A small multi-label audio tagger, trained from scratch.
Model: norm layernorm, widths [96, 160, 288].
Training: soap at rate 0.0042, batches of 64.
Data: trained on synthesized solo parts of chorales (CocoChorales), 39062 training examples.
Rows from block 5, named by matrix and row number. Rows with one number belong to one channel. Each number is 50 + 12 x the weight over its row's rms, rounded and kept within 0 to 99. All counts start at 0. After the name is the row's rms in percent of the matrix's.
# convs0: first 3x3 conv (model.blocks.5.convs.0.weight, 160x160x3x3), inputs 78-83, a 3x3 kernel for each
# convs1: second 3x3 conv (model.blocks.5.convs.1.weight, 160x160x3x3, transposed), outputs 78-83, a 3x3 kernel for each
convs0.80 148:39 54 51 39 51 50 46 34 56 48 49 61 53 51 39 37 49 58 53 82 34 57 50 58 46 16 75 58 48 42 42 44 53 49 51 35 52 53 42 42 45 55 67 55 47 49 49 48 52 40 52 58 59 43
convs1.80 129:62 54 76 55 56 47 49 53 66 42 47 40 40 62 46 30 59 33 59 40 55 41 69 41 53 54 59 31 67 44 49 55 56 55 43 54 72 53 35 56 53 52 46 51 70 69 46 41 57 51 49 55 39 48
convs0.81 130:48 51 58 37 45 50 59 37 35 52 42 49 50 48 44 44 47 56 46 55 44 57 66 40 33 27 77 58 44 37 31 34 59 55 43 11 56 36 43 37 51 47 59 51 39 43 41 64 48 57 44 46 42 42
convs1.81 113:51 50 41 45 65 32 54 59 38 44 56 58 37 46 49 50 56 53 36 41 34 65 57 66 33 43 28 68 59 66 31 47 30 53 68 53 41 43 32 62 47 41 47 37 55 59 32 33 51 59 43 40 42 41
convs0.82 089:58 65 69 53 59 50 47 68 56 43 61 56 39 65 62 56 50 66 58 68 37 56 69 56 48 24 26 34 44 69 61 63 64 61 50 66 42 56 76 67 49 59 51 55 29 72 42 49 53 40 48 29 68 61
convs1.82 094:43 50 73 39 59 31 50 52 47 46 45 30 54 38 41 61 36 36 64 51 53 64 48 55 46 45 49 38 64 62 46 44 33 36 61 65 61 56 59 57 58 42 37 51 43 43 28 57 50 57 40 58 79 28
convs0.83 082:51 57 63 56 62 36 57 65 48 65 33 46 35 42 42 61 67 57 36 70 37 51 42 36 64 38 28 53 33 58 58 37 53 46 68 76 15 71 66 52 41 53 60 66 50 33 49 63 50 50 46 47 46 49
convs1.83 087:36 40 39 50 54 60 47 44 44 45 44 55 56 41 51 39 43 60 57 57 39 49 54 43 49 48 57 55 37 44 45 49 48 36 60 52 46 66 51 57 71 44 43 39 79 73 29 45 45 44 62 46 71 64
convs0.84 086:68 29 51 33 58 55 76 65 44 52 36 41 58 56 52 55 50 55 68 41 45 49 48 47 39 49 69 62 40 59 50 59 66 37 56 67 69 39 58 48 50 39 48 43 42 45 39 54 52 48 65 25 49 49
convs1.84 092:48 40 52 49 46 63 42 47 47 59 55 43 49 38 50 47 47 75 22 79 37 55 53 48 43 29 42 39 40 35 49 52 39 74 67 55 37 51 64 52 49 64 38 45 57 45 70 31 58 52 47 33 49 48
convs0.85 083:62 51 44 54 38 35 35 60 53 49 52 34 62 32 65 66 82 36 55 39 30 27 44 47 53 32 81 56 45 40 46 39 73 45 69 66 40 68 47 39 52 39 52 53 45 53 19 40 57 40 62 48 32 19
convs1.85 089:48 53 58 42 53 41 45 53 57 49 31 41 55 62 38 48 53 56 51 28 80 35 59 30 39 57 29 54 44 38 48 31 28 33 54 51 39 43 86 48 47 48 42 38 52 18 47 74 50 61 39 46 49 39
convs0.86 127:33 50 53 65 73 45 57 53 34 71 46 57 58 60 38 59 54 35 39 51 39 49 50 33 47 47 47 53 58 60 49 55 46 64 46 63 34 50 57 42 48 44 55 39 47 53 47 38 81 99 18 41 33 45
convs1.86 118:42 61 41 73 49 60 49 52 51 51 36 44 54 56 50 58 59 51 57 45 57 45 43 52 42 52 59 71 46 52 49 37 40 36 40 62 48 52 36 30 59 42 62 49 41 61 52 55 99 32 99 55 60 51
convs0.87 130:61 80 23 44 46 58 67 76 24 54 87 52 51 49 49 49 53 53 70 51 48 58 56 63 47 31 44 67 45 36 52 58 53 39 58 45 38 35 69 62 89 31 43 45 48 55 51 44 56 40 60 53 57 49
convs1.87 114:52 54 49 60 41 45 58 38 67 58 51 79 58 64 46 57 47 53 42 49 55 63 39 58 64 56 39 59 38 54 46 48 47 47 57 55 47 47 42 69 35 65 48 53 49 38 33 44 44 41 68 84 61 49
convs0.88 081:42 43 49 53 47 53 57 59 45 46 60 53 44 34 65 53 63 48 46 43 45 56 47 44 41 56 50 65 37 42 39 55 60 51 64 48 36 56 54 65 41 62 45 53 27 28 49 53 59 32 65 68 57 36
convs1.88 086:59 32 38 44 54 36 57 45 49 52 52 46 43 43 59 58 45 38 53 48 59 54 51 40 37 52 34 34 61 68 42 47 57 68 58 39 52 67 41 43 47 37 35 48 73 58 42 42 48 71 33 71 39 64
convs0.89 077:44 69 64 51 47 47 52 28 57 60 34 44 34 48 65 49 37 52 43 64 38 32 32 52 45 45 44 44 67 47 49 65 52 58 51 72 54 82 47 50 54 58 44 43 57 35 79 49 47 52 45 46 41 55
convs1.89 082:64 32 45 40 28 53 44 61 48 26 35 58 29 51 65 38 45 42 59 52 41 68 56 65 44 49 30 59 44 35 39 43 32 57 52 49 54 55 45 58 51 50 57 43 39 71 34 27 77 29 41 39 37 60
convs0.90 086:40 37 38 29 52 50 54 41 45 65 40 56 48 55 44 43 31 56 52 51 59 60 50 43 45 56 54 56 29 54 42 46 54 33 47 69 43 48 55 46 59 52 53 49 44 71 50 57 61 35 52 56 43 73
convs1.90 092:53 59 47 69 56 72 60 39 52 58 59 53 66 45 51 59 47 52 61 45 86 55 43 55 53 48 41 43 45 65 50 65 59 53 45 21 53 63 47 48 45 59 52 41 59 35 50 69 57 65 45 67 67 38
convs0.91 094:31 48 58 54 53 40 57 43 59 55 57 42 53 45 54 30 33 40 28 57 55 37 49 54 49 59 36 38 52 65 67 54 34 62 51 49 60 22 46 68 55 69 52 42 57 58 48 50 49 49 53 48 44 45
convs1.91 100:37 37 61 49 53 52 69 50 53 56 39 65 36 51 38 55 36 49 44 44 39 54 47 57 43 38 48 68 34 34 52 49 42 52 58 66 37 60 63 52 45 65 53 46 39 50 50 43 48 47 63 43 64 44
convs0.92 099:72 55 45 52 70 57 49 50 56 60 63 45 48 39 61 54 54 45 73 41 50 77 45 52 36 43 41 38 51 48 46 71 52 35 51 43 51 64 41 60 48 51 48 58 36 64 53 52 45 33 46 57 40 54
convs1.92 102:48 41 50 56 40 41 43 67 84 68 52 65 52 37 66 27 53 51 31 52 62 79 60 38 38 50 41 70 57 45 72 51 42 35 46 51 65 37 48 39 38 53 46 47 58 76 55 31 56 46 32 33 43 59
convs0.93 077:45 61 53 49 50 50 37 40 45 40 39 21 31 30 51 44 54 79 62 29 40 43 59 66 54 57 65 44 60 40 60 74 53 72 68 56 49 46 59 48 70 57 44 51 48 41 48 49 53 47 39 47 54 54
convs1.93 081:75 58 40 50 78 46 60 39 53 45 53 53 48 55 43 53 58 52 45 42 47 42 46 34 59 82 54 42 17 61 32 43 70 55 47 50 53 72 70 59 48 48 58 39 45 47 56 46 23 63 38 57 29 59
convs0.94 127:54 45 35 55 59 52 40 48 60 51 38 61 57 62 40 38 52 60 60 45 50 53 36 53 48 27 51 58 54 43 53 39 57 46 32 39 41 39 48 54 47 37 55 60 53 44 43 44 38 52 58 63 29 60
convs1.94 112:53 47 47 76 33 63 43 59 36 35 49 46 61 50 56 59 55 54 49 51 48 46 62 44 40 53 50 43 59 56 50 67 32 65 61 59 38 46 54 54 53 35 67 50 48 36 49 46 48 44 45 60 55 41
convs0.95 110:54 31 33 27 46 39 41 46 62 60 43 52 27 39 49 31 51 53 25 45 36 49 39 48 41 36 62 56 23 52 39 39 49 50 50 36 48 34 45 35 47 49 56 51 41 42 62 32 51 26 45 73 58 53
convs1.95 108:38 68 49 22 59 39 46 48 59 39 41 51 33 39 45 47 66 51 55 40 54 62 50 55 52 43 62 56 60 47 49 65 55 58 37 51 55 54 53 35 45 48 64 56 54 81 65 43 49 53 47 41 32 51
convs0.96 097:55 56 33 36 46 44 56 46 41 63 63 52 43 47 53 56 43 48 44 45 63 24 54 26 56 33 29 46 49 43 44 64 25 57 40 29 37 63 44 53 26 72 50 56 56 47 47 66 35 51 40 53 44 53
convs1.96 099:56 80 43 41 53 52 41 35 35 46 51 50 38 37 35 44 67 39 60 44 55 50 52 30 51 66 61 25 58 58 56 47 41 78 42 49 50 51 36 59 45 56 50 37 58 58 65 38 32 51 48 37 66 68
convs0.97 097:54 55 50 37 62 46 60 44 45 60 64 59 56 57 51 42 51 34 40 45 40 45 48 50 51 46 55 49 40 69 41 51 58 41 51 53 67 41 47 51 59 31 41 44 58 48 46 60 53 46 54 35 24 59
convs1.97 102:32 61 44 33 51 39 54 60 42 47 49 57 26 45 48 41 40 46 58 41 53 52 38 43 60 52 47 58 48 53 54 52 43 17 43 29 24 51 48 49 48 48 51 45 33 20 66 69 40 54 51 69 38 17
convs0.98 100:51 53 22 58 47 42 46 49 48 62 48 57 37 61 34 47 44 63 60 65 50 48 31 48 44 54 32 42 59 56 53 61 52 50 61 40 40 71 56 52 55 66 40 44 33 29 72 45 33 53 43 50 31 37
convs1.98 102:42 60 50 64 31 57 54 63 44 49 41 51 59 35 43 67 62 58 41 48 37 54 60 51 50 62 47 79 40 60 55 31 47 45 67 44 59 56 56 50 63 48 23 73 43 49 63 49 31 45 45 22 38 46
convs0.99 076:63 18 35 42 40 58 48 72 47 58 55 53 42 49 44 62 65 41 35 59 45 50 67 59 73 46 51 53 61 58 37 55 49 53 71 59 53 49 52 50 41 53 38 52 56 53 50 34 48 36 62 38 42 46
convs1.99 082:29 43 44 42 51 46 84 65 51 62 46 52 61 53 44 66 51 33 57 34 30 63 52 55 72 39 57 83 44 58 36 66 64 45 40 30 29 35 70 47 49 46 55 46 51 49 23 66 42 52 39 55 47 64
convs0.100 112:66 46 52 52 49 58 59 45 57 50 57 48 62 35 40 52 42 46 73 54 44 50 49 53 48 67 44 44 84 46 56 61 64 52 41 49 64 36 31 48 38 41 50 42 62 99 99 78 45 66 42 49 99 74
convs1.100 107:48 43 49 29 64 38 61 48 43 55 53 56 41 50 44 45 51 41 46 34 50 51 62 42 52 54 44 31 61 50 47 55 39 62 36 47 54 54 44 43 61 36 41 71 45 99 61 55 64 60 51 99 59 44
convs0.101 116:44 31 55 33 62 49 68 58 39 49 44 65 25 63 59 50 60 50 45 48 53 33 58 55 53 55 45 62 24 64 46 41 56 45 60 46 30 32 69 54 60 46 50 58 39 33 50 63 52 43 57 51 49 48
convs1.101 121:49 43 32 54 26 67 43 52 69 34 48 66 38 44 52 64 58 55 58 40 39 30 49 49 35 63 68 33 50 53 19 64 46 40 60 41 69 51 47 45 63 70 39 49 51 51 54 41 53 59 48 50 43 47
convs0.102 157:81 65 31 32 53 61 57 51 37 60 55 44 51 50 60 57 41 35 39 37 61 56 47 56 58 38 43 58 28 57 60 50 60 31 47 60 46 88 35 46 27 64 52 61 57 56 68 51 66 40 48 45 43 52
convs1.102 138:57 84 58 32 53 43 80 45 52 55 31 73 46 58 53 58 59 41 58 29 53 56 32 56 50 42 56 37 48 33 46 55 36 17 57 45 59 55 55 50 48 50 50 49 53 49 51 47 47 56 37 61 67 42
convs0.103 100:47 22 62 53 31 38 50 52 63 35 54 51 44 46 43 64 74 69 67 46 54 51 66 45 63 42 40 44 71 50 43 45 38 45 28 52 54 76 61 53 33 54 44 72 50 36 63 50 32 33 54 42 46 46
convs1.103 104:54 51 41 59 61 40 58 46 50 51 25 53 30 36 52 55 67 46 38 42 49 66 37 31 54 42 39 42 53 38 48 48 51 25 39 38 77 58 70 45 38 34 55 60 75 27 61 35 45 64 59 59 37 47
convs0.104 082:46 60 55 59 53 62 50 50 50 61 55 46 57 48 31 57 44 44 51 56 49 60 51 54 58 50 60 39 60 15 52 68 32 64 43 69 71 44 57 60 59 54 56 49 49 57 39 54 41 58 33 27 58 48
convs1.104 086:33 47 47 45 32 58 47 37 43 48 68 55 36 66 49 66 40 56 50 57 52 49 51 45 50 46 39 45 61 22 75 48 51 68 55 55 55 36 39 44 36 49 44 54 63 47 42 55 40 34 63 51 49 55
convs0.105 082:48 53 55 49 32 48 38 41 60 43 52 39 44 57 51 47 46 34 52 45 49 58 52 42 47 88 39 34 58 54 31 49 48 54 67 44 41 68 42 53 54 50 31 69 32 56 49 42 29 51 60 55 58 34
convs1.105 087:34 60 65 64 40 38 51 29 54 65 55 36 47 28 43 55 50 30 58 52 54 47 57 56 49 45 40 36 58 46 64 60 62 66 40 39 61 30 30 49 52 47 45 43 45 42 45 51 26 64 34 48 38 71
convs0.106 107:43 32 68 33 65 51 54 42 41 51 55 56 47 36 45 42 50 58 55 38 73 54 59 43 58 55 30 37 43 61 53 34 37 43 43 41 25 69 56 55 42 48 48 57 55 48 50 57 48 19 50 42 57 45
convs1.106 106:50 47 52 45 63 68 46 65 45 40 47 30 49 47 53 44 38 58 41 38 56 47 33 42 55 57 53 36 68 24 58 73 43 59 46 59 83 35 12 50 51 42 52 43 59 53 51 44 50 39 60 34 53 67
convs0.107 073:64 65 51 61 53 48 35 38 52 45 27 46 47 57 51 52 46 72 53 42 70 48 41 53 36 57 37 38 60 40 51 62 48 54 37 97 59 53 57 53 49 40 51 47 46 41 70 35 56 54 39 50 43 66
convs1.107 079:55 73 73 64 28 52 45 53 31 66 49 37 48 53 46 44 59 50 33 53 40 61 40 55 58 34 40 58 63 43 19 36 61 52 46 66 45 55 51 52 42 38 47 57 48 31 71 42 76 41 31 56 39 69
convs0.108 078:44 50 61 36 48 42 41 50 55 41 45 43 55 43 48 46 48 46 39 43 63 35 72 55 58 55 45 65 49 57 46 58 56 38 78 64 76 53 47 22 63 56 36 36 61 37 65 45 49 61 35 65 44 41
convs1.108 083:37 57 40 37 53 54 55 17 33 46 46 67 36 50 35 56 41 79 65 45 36 54 34 45 52 53 46 40 42 56 46 48 50 36 39 49 56 39 63 66 34 55 53 54 55 53 50 60 44 44 48 41 30 61