{"model": "multi-label audio tagger", "dataset": "synthesized solo parts of chorales (CocoChorales)", "train_examples": 39062, "gain_aug_db": 6, "n_mels": 64, "hop_length": 320, "input": "log_mel", "spec_augment": false, "win_length": 400, "arch": "wide_resnet", "norm": "layernorm", "hidden_act": "silu", "channel_attention": "se", "drop_path": 0.1, "depths": [2, 4, 2], "kernel_size": 3, "stem": "single", "avg_pool_shortcut": false, "widths": [96, 160, 288], "num_labels": 51, "init": "torch_default", "residual_init": "zero_last", "optimizer": "soap", "beta2": 0.99, "learning_rate": 0.0042, "beta1": 0.9, "shampoo_beta": 0.99, "eps": 1e-08, "precondition_frequency": 16, "max_precond_dim": 1536, "merge_dims": false, "one_sided": false, "adamw_lr_other_params": 0.00097, "max_grad_norm": 0.5, "max_steps": 7600, "batch_size": 64, "epochs": 12.5, "lr_schedule": "cosine", "final_lr_fraction": 0.1, "warmup_steps": 760, "weight_decay": 0.1, "adamw_weight_decay_other_params": 0.05}
Rows from block 4, named by matrix and row number. Rows with one number belong to one channel. Each number is 128 + 32 x the weight over its row's rms, rounded and kept within 0 to 255. All counts start at 0. Numbers have three digits each. After the name is the row's rms in percent of the matrix's.
# convs0: first 3x3 conv (model.blocks.4.convs.0.weight, 160x160x3x3), inputs 84-95, a 3x3 kernel for each
# convs1: second 3x3 conv (model.blocks.4.convs.1.weight, 160x160x3x3, transposed), outputs 84-95, a 3x3 kernel for each
convs0.24 094:124136157109139147117101104120106132074086136154113089198169147127143136147127124137093091205145152142182160142122169090089131137108109093150154091107087131131114147136126125114089128150115155191096130072147066119125136098097132109098169154166118126079153151130099141168148119125129115120093137139138162144146133126128134107
convs1.24 100:131125112136109147136137108151085094091158126099136148129154156141126149107106084113114114206121126129139112139131129127159167125132137171114143144110137069128136132145111101138139153117176163101151097116132145090087169139139103134100108111125158150121149148115092081096112160149128167101111122075124158144192138126097070069
convs0.25 081:168117121133094113089154158157176165184186188095150120135172092147120157135134164136136097184150114139136135184169144110097138094131177081115123126137159100160134096111111119173119161131093132185133139128169120135125117056153131108111195133145151141109113097151099119089186188133104163126102113124140112132109116097141116109
convs1.25 090:104108111186144130163153078159131153130144154139122182129093144119131129121096152142086118113190096119092118114119104096100108132148136181167176086110122100129108148100110152114134117150137084163137074150107126071154115127137132104138152139160118146160171164094078071095157130132155115145125143102147171120141146170117066118
convs0.26 084:100130140095116086116077133142068086109162134089116138122129146142148183177084119095176098084135148093090124044149130099079145175154144180096154102102110093126126185108193121123102140168123119090100164109133171155167081154137099147119126100091179127109150087141131121114144161178166135119160133093133181106118156156154175152
convs1.26 091:147096118133112103123161117073082058158133144156139096127157102189163073059073152133090156095134159146149128124118085113155142114147159158118123196180182155147158117079099131114139167166105079041102125142149132153143140148153119118142123113143136121120134149090146107117111205144181143087158110118157165158133140141084115090
convs0.27 090:119114116129106113103178134165168111080113156186107118101140107106148129109129100136102107070112112114121113102134191148072184127126155112158095129152078151094096128096089177081134158092169125162135132108172161072122112163124101189087168150125136149124116120106142149145141096161128157156122184132068081126102105124159120105
convs1.27 099:117083149110108143119148135080144061131115138223103126136112183079140171088117150109096143128117152118147113107141112062231131108130079106115140195137144167168173137140105078157082189115158066138077100142136195145178130134133147123098116094137112143127132176106165162141105135120122085183147119129125143115125103143098158152
convs0.28 091:137079141142121185119178099119186143063078149122118166117124124114136107130124146150143134137159127142185147105126116101107124095098114097138099149169181154101107150134101191135189107120144130163104151118136171111130201198134109063117219189136156107113109119131086139134181159114167129149069133122141120132181126180111108122
convs1.28 092:172119127159103172098149128114125145086128090145104172164067015158139191108132125157180230129134112164206132175106187076103076136171120097158108137150134114137132096102046191138160136143127148090183071062087127122146173152160133132099163145126082113104161088089135170135112118172164200180129143102139117119112101116133122128
convs0.29 112:125116146115135135112142135139133136123137088145098142143155148140166124064158138202148114109087131106145214130117111117110125110102104082074081128130161184164143068070138082113099161122141176080183092119074169196174123121122187130200090124074162150140145127131132173155195184145109109141103136078147155096168174159119138141
convs1.29 121:135146133123112117155117168154094114144132116126137146112109134117114116188170197137120144118127101183149107075144089159101159065048122138128141160173147112111107147144161085133113084096135156078153064128102123149120097106102170136152130157131157154167135174189165177146082089113129116120238117149099102118178133130142092113
convs0.30 133:119151145084098119138093144166078175180122171144116109137088143110120138127120110147103126111115107120144131130131134118089157150085130087108149121112099143129134127087124149118113131121110155171043199112126140125152139135134087156099104161129097133083071171123139147123075174094081143132148116140107105172081127139175169137
convs1.30 137:124121124123087147105123116106187104193125116144128127196146140082150108097178083128158122117112145109103128178149123132152104153075160106110097129071119146112144101118143162118129092133123122140115160119135093098121125138170100151107134097126196155155119121107094119131142132077103152107083120142105113102124128151123161143
convs0.31 078:095134138155128141104179070155102109142170136109124169161105142127119165152120160137082105134070095080080099126102181092136102146117189213150109136146146081123161144112090121136093078178122191055136161153122150116132205062143117104134096138136130158169148150135094137133082166128106092166126052136097131116165141132193050089
convs1.31 087:099120130126135171176098150149151139134136164078103109067094143079103151163111100107147135114112117092123115078141165139119119195178119149138133138094146129119063105134170157118107158127099155167177115096147117153106125139128122136128125164067168120133133093103125124098118160091127140146194148150113128069113154124137136114
convs0.32 091:134086083123144135145119124186154178156153161136093129124171150125113142064117132135165180124104101163169128079167144153136142150106081141137159140112119138111123255155171144160084103127121038181041122141148152132090124145122167133146115112142110097096115108114142204141083085137118142160138179081061119100115130144138102111
convs1.32 096:130181186123134133134111111123128104119116110124111106105134157096139135164149148179148170097130095148125152133148126184151177140066119093116112107150109082126113156158154136119187194129167146108148130134101042157126135133125129128098125136104151119122142144117068123088140128098100136117121093123138108094149105141081128123
convs0.33 113:169177124131096152174173019115148155133109078137157136183180104117122087173166093173137098103126116141162102164086154120065141125137161137127124104104111180183065120131141116156149122142128104087153077180081081110133068147161173167092121172155114109129232055090111128143126103113096096177209155120127113171083120156141131137
convs1.33 112:173197069117133120255039067069125119177135112122116083155161198130163127147148109166138139116124111149134088143188138077155101187153071156154154091127126124104162148086137121120144108121141132071183097116135123152170165075127096134167063100106139084152132148093104196091138151146096101125161103170122128116101103117163135120
convs0.34 146:104124124131119095120126156107148098085148140139131146053122140146190103170156096167131106150130106116123140103084155129109128138137108138111113131141122111119157138092132118101168104091165166119170141188064176184094108159159133147107113167103120103127131100147155075136137113132122113157178149128152102101133125145097115127
convs1.34 133:124118121164109182142121123153081185077129120142093166115118100208097141131106142132149166150087081119150151103123177103147116121171155089088153145134128124139128118158136045173132096105133140094142147122135117171111133155182145126103174125110124169120124171147128149118121132123151098109143152127110152138156113146096125172
convs0.35 076:201129120073148149068165085183153114115188136202129136187095128163135130118140103107194107115129109084090171079130145118106112135152084121103169129169189093092094182172154141127092113115110127130158169124137177147128068101156139110148112089106145087122146153216159163175126152150134160104086112123102104119119108148110098112
convs1.35 084:128085193086079143128087135141163154145087160133126086071131135122124133136142098116153163166139133097154124068102157141101114167171094131137088112124120120179155111107150103113089151091110086198102150096062112147089095189140084152077091107182047088136119143114104107091123108096151133167136166133137076115162134108145158115
convs0.36 077:198093089119133137115063171173151097135156178117075105103142110132130151171154158111170131172123119102146181102176073128145134090123155170135144161159134141151132143095155110095177105117165097135181141139084118151141173149175130104136110115124158116141071121145139117076159137103167181143101194134164146135137131104136114161
convs1.36 083:091127104123129136099170118152135116103120052110121071068131112158095136180106134138133149153088147105181137144142116107107155093153053099112099123130077109082132110076160140177132149105100159125108149112138068140157143166103090111134091183120110111143133133107185142146107125103090101111141147085099136129151120200101195109
convs0.37 080:134136143109068115161120101152103155109125050123115180144098156144143131193138150083120125149122144140107121078123140074162123142167118138173078138167131143125141124137121107112170096133121159150122103184077114052120155175103096113127143079103163118181149158164126091100145145152143108109123125106075126158145096138110101095
convs1.37 087:159137118123180092114148165134163085141156136115130113133083096153126124114163154127100103116118118152067097112158184108091222126157203068135133079119160134105105133190100144164108116140089103255160146099081204094215124198112153127094170120121109171116060167184089164125110172116129104151089102202169091155126147119142152147
convs0.38 081:111099154105174108117137112116166114122110110108161148118119132165098103123200078154085141137195135152146138066106103105167154136110171138109108161103121206119150185169152107126103111122085115185140206097183161105093105115207173104130140121136188100131111107125087159125153098172151162135134145131112109101150141102147104154
convs1.38 086:112133118117116143130114107114120128157113133162084098130060154156210141144115150105162183153129098102123122125131127152119152134142098120104123108118101133126135171093121102105102108145134156058089148144130114168124122160133149150101108167135122154105154095141096136097127170143108106131139111128154140113114131141106160139
convs0.39 132:166134087109063155124203139129111140118122131139083146085167150069156153075098186174166149158133080137123106109122107164092105131108111090118137113123158170156146138132170091128123090168165100128161096121133109091153166110108148136144142180116090118139150091155179158101190157130096145121101176136131136102124140168111146137
convs1.39 119:204062149109150065237115129121150158148113189103130094126127074149105116122101106138155096158224238153102162108145127104215187096117093155180144104123117155087145112118125142094156174162175139139084153114137053131071175081123139103114157096127151115153140136122101150117119125091157137126149099175155171211132129177140101149
convs0.40 127:131079159255146047082088164054112153109142124148130113122112126119134173102156117099150130113151148123167115095111129084146154134172114119139102113122103127151148089138114116112120147123153239188016184102116095100131119125137079141138130146127190104107124128088089146191156087098129099140138124154157109103153126101129109161
convs1.40 120:108130109181196153099137127145116090132130115091113110114100109140116081113103156130112121146108139160141162131088116047141102103096162098130116110137182111072135104132182148098154143160120113161178130139137255157089073124114171130136103117100092099142148109109117123092122085170090125124142167094085113134155124161130134138
convs0.41 073:090129094123161053134143061129112106163186126138140161090132148127116091137114163102137142081126181161139140113152111103125108134123118174167099096081152144120146085131138090127128121108130189102155130132141123142095147155103123098092107090104133170120139152119155172068064168158141114106185093072083121096098063090154035175
convs1.41 082:096151065148067100112096160102162072143108139112138128162168123171155138119144122188096089113151127117113154171123215126081097081145119164137124115151103113125131120182078109154121120095150126153107098143071157125122107137097131158104097109118106124119071122123120100159083170083144107130078110189112148110081156149133123208
convs0.42 074:186146124103165123072098088101078112091171133112167156137163116094142152126154151067097106161109080193169131173136087128115134150050165120154124117144154128119192115103133117081092141140127143135097137185161112136146183128154081090103113122073056137156134072062140193181050119097184094174186095119145154106172135160161152193
convs1.42 082:076075152075121143141140064123107069171122177128159202143158137142145166127104114121098139124117138145123103134181119147150114121118115138101118099159154167150136095137084107108114142131176117195107138123099153144235177098118101147150119158095179132173165157189190088119132172127116139107121120191102114132153137111114071082
convs0.43 094:183124151141139143114155129113095075136109120125101073178095151138154126051113084101111073129145080138159188130142115114130062103100093086075133021042021171152148123101134094104086166155148110139122085115137087127103101091137106131092099146130162122155182129111143126141166172066114106086108127196180182097154140146200154195
convs1.43 098:134122113117138126145149161088127082151117143160125106089129173152159162147121096195152151168106102195152156099099106107122136142126135180155138121105118074132120149095121113136153070113106099095143150131139192133149103149148142142153130120108097152134121140162073092081103120136153102142206100115160136139118140138160173195
convs0.44 078:071173113158157143118097137117137155131071120188149110072163086128086148145166137121121154150157161144131112146145113155097127129090145151186173144114134113100085104099087048165144143167171167190142113066175084134152069139163095198183176143181080096083176120120084127126153156168089151136129140151071105109098143097115158136
convs1.44 083:147094141087035144064083155226186119167178131100119144109128115162134102122101145114058162120074156098092124153089092138176121163169149101106072134143103129160115136116167090120094138137115183135193088140101142109135077097176073081124168112107129144084157141129147101132112110140136128114079143188076125129091099158120074134
convs0.45 095:100109125081129139123126120108116142133178135101055053146143137140163083112145120128125107178126182188168195197194184144125132144125114138084157120100146131124103095124184121129111118160112100133126148138171095118085093126073142109142169175177122112162082126090135160120116110142096141115111123107135181107122137146139097159
convs1.45 094:086084097151159167109088056143117098176131147111130133164121136101111140096167076158190180152118117169176138123135144136094108157127073206142162099160136152139143114112107148124090128114131109140090229128197113117152173158130117112108096142161170127169120145119170196120186132134077136116115145128099102111144120129084112104
convs0.46 133:108141121103158147096099101151118148157150110154159128097099148107118145065110147150182076106107103056141185125112143192116117103088119150161120130139085089110140179082090106140100113084127120101154142132122122132127136108135180126197061103123077118160155117140118143134067152134124085126104083165141107117173123117141179118
convs1.46 121:102167128099134138135118112132124201095171138157121135118115063113150096086142110152081109108095128113132118105160116149126154143147081170170110136181111129129138103162089105144099129152133107141081132116136115110125062127123065168114142079113172115156081158146130093152127106122101103089096086166094151155121117135138119132
convs0.47 114:087181093194175201072058179105161101126123125081153112176222162098061123198148126091106124107130153159159120166092120124175113198119085121084088103097109128121077099158144115091147118119131086056141098149117151156119100157183074157140133134114047165117122071112145105148109139118081121112062130176122154137123168126126149137
convs1.47 110:116130150179137110128103167138190113132118138134157107157244182125144082160106124172189145145142149177118145131071105165114180154110051063090108120158153096095106099165127160121141130119082071125110142103135157132142071131132120095141145133128122108113145106091157123088125158188112149122170194167118160086146094106097177127
convs0.48 128:067135190095096111106115166116119100158103104130103167255255048043123104207255010129126110135201116116132076138067145164116128114126114115113093131083114136132150113153167164128129121125152135122174132112115051210108125110115137209157106116100107084111130155172103089131149141105180120113053136144115140154145106131120149157
convs1.48 118:101153147086110103124087169124111141140141080165078156123199255152101131183175152163076107178101146126106145169134117145145129135137075147118124132118102127120125140095083144129157075125132166136168091155108129120129100101161136168132165117118115100114195153123135136153069115087107134130123044112094148146158134151114147107
convs0.49 112:111169140101156080161077164144140154112155077205070100131125060085152142112137095085140161158183125079134120130151123110114109133150140123106126118173161112151108070154203104134099145147111112124114115074096130084138117158088098142116172128087138141147118113150133110135120137098201127100147124159144148106116171108116097195
convs1.49 112:149132058187154140115134137150119127122135102057156149137088161107077180106169143161095094144116145193109112157110081111069160107097141117125155137128170163129116154154084127184111141111106131107123133056139046149131131130139153083092101123175132099127107140125119150112125091160151128098089167115154107151123093164124137183
convs0.50 081:111120145113138106106116090124082117148127150085162132130096115184156098142094133176128165156097107130137108135112151154094117138124178104148155108148135130101056098173143149164126132155104175114123159123174165083102145113122151163164160127087143163099157099129135099102193062151113080147156124173134160171132121141150146127
convs1.50 092:157104102124136073118153079171146118070163116095103132075114163148080143131127098159091141175146106132109054091116122094123127076136107171158108110128175137118160175047140129144114181144159120184147094111112084198122117077132090115145107138088135122138105110090179108101127099115111119099142212120103172118128136143083125168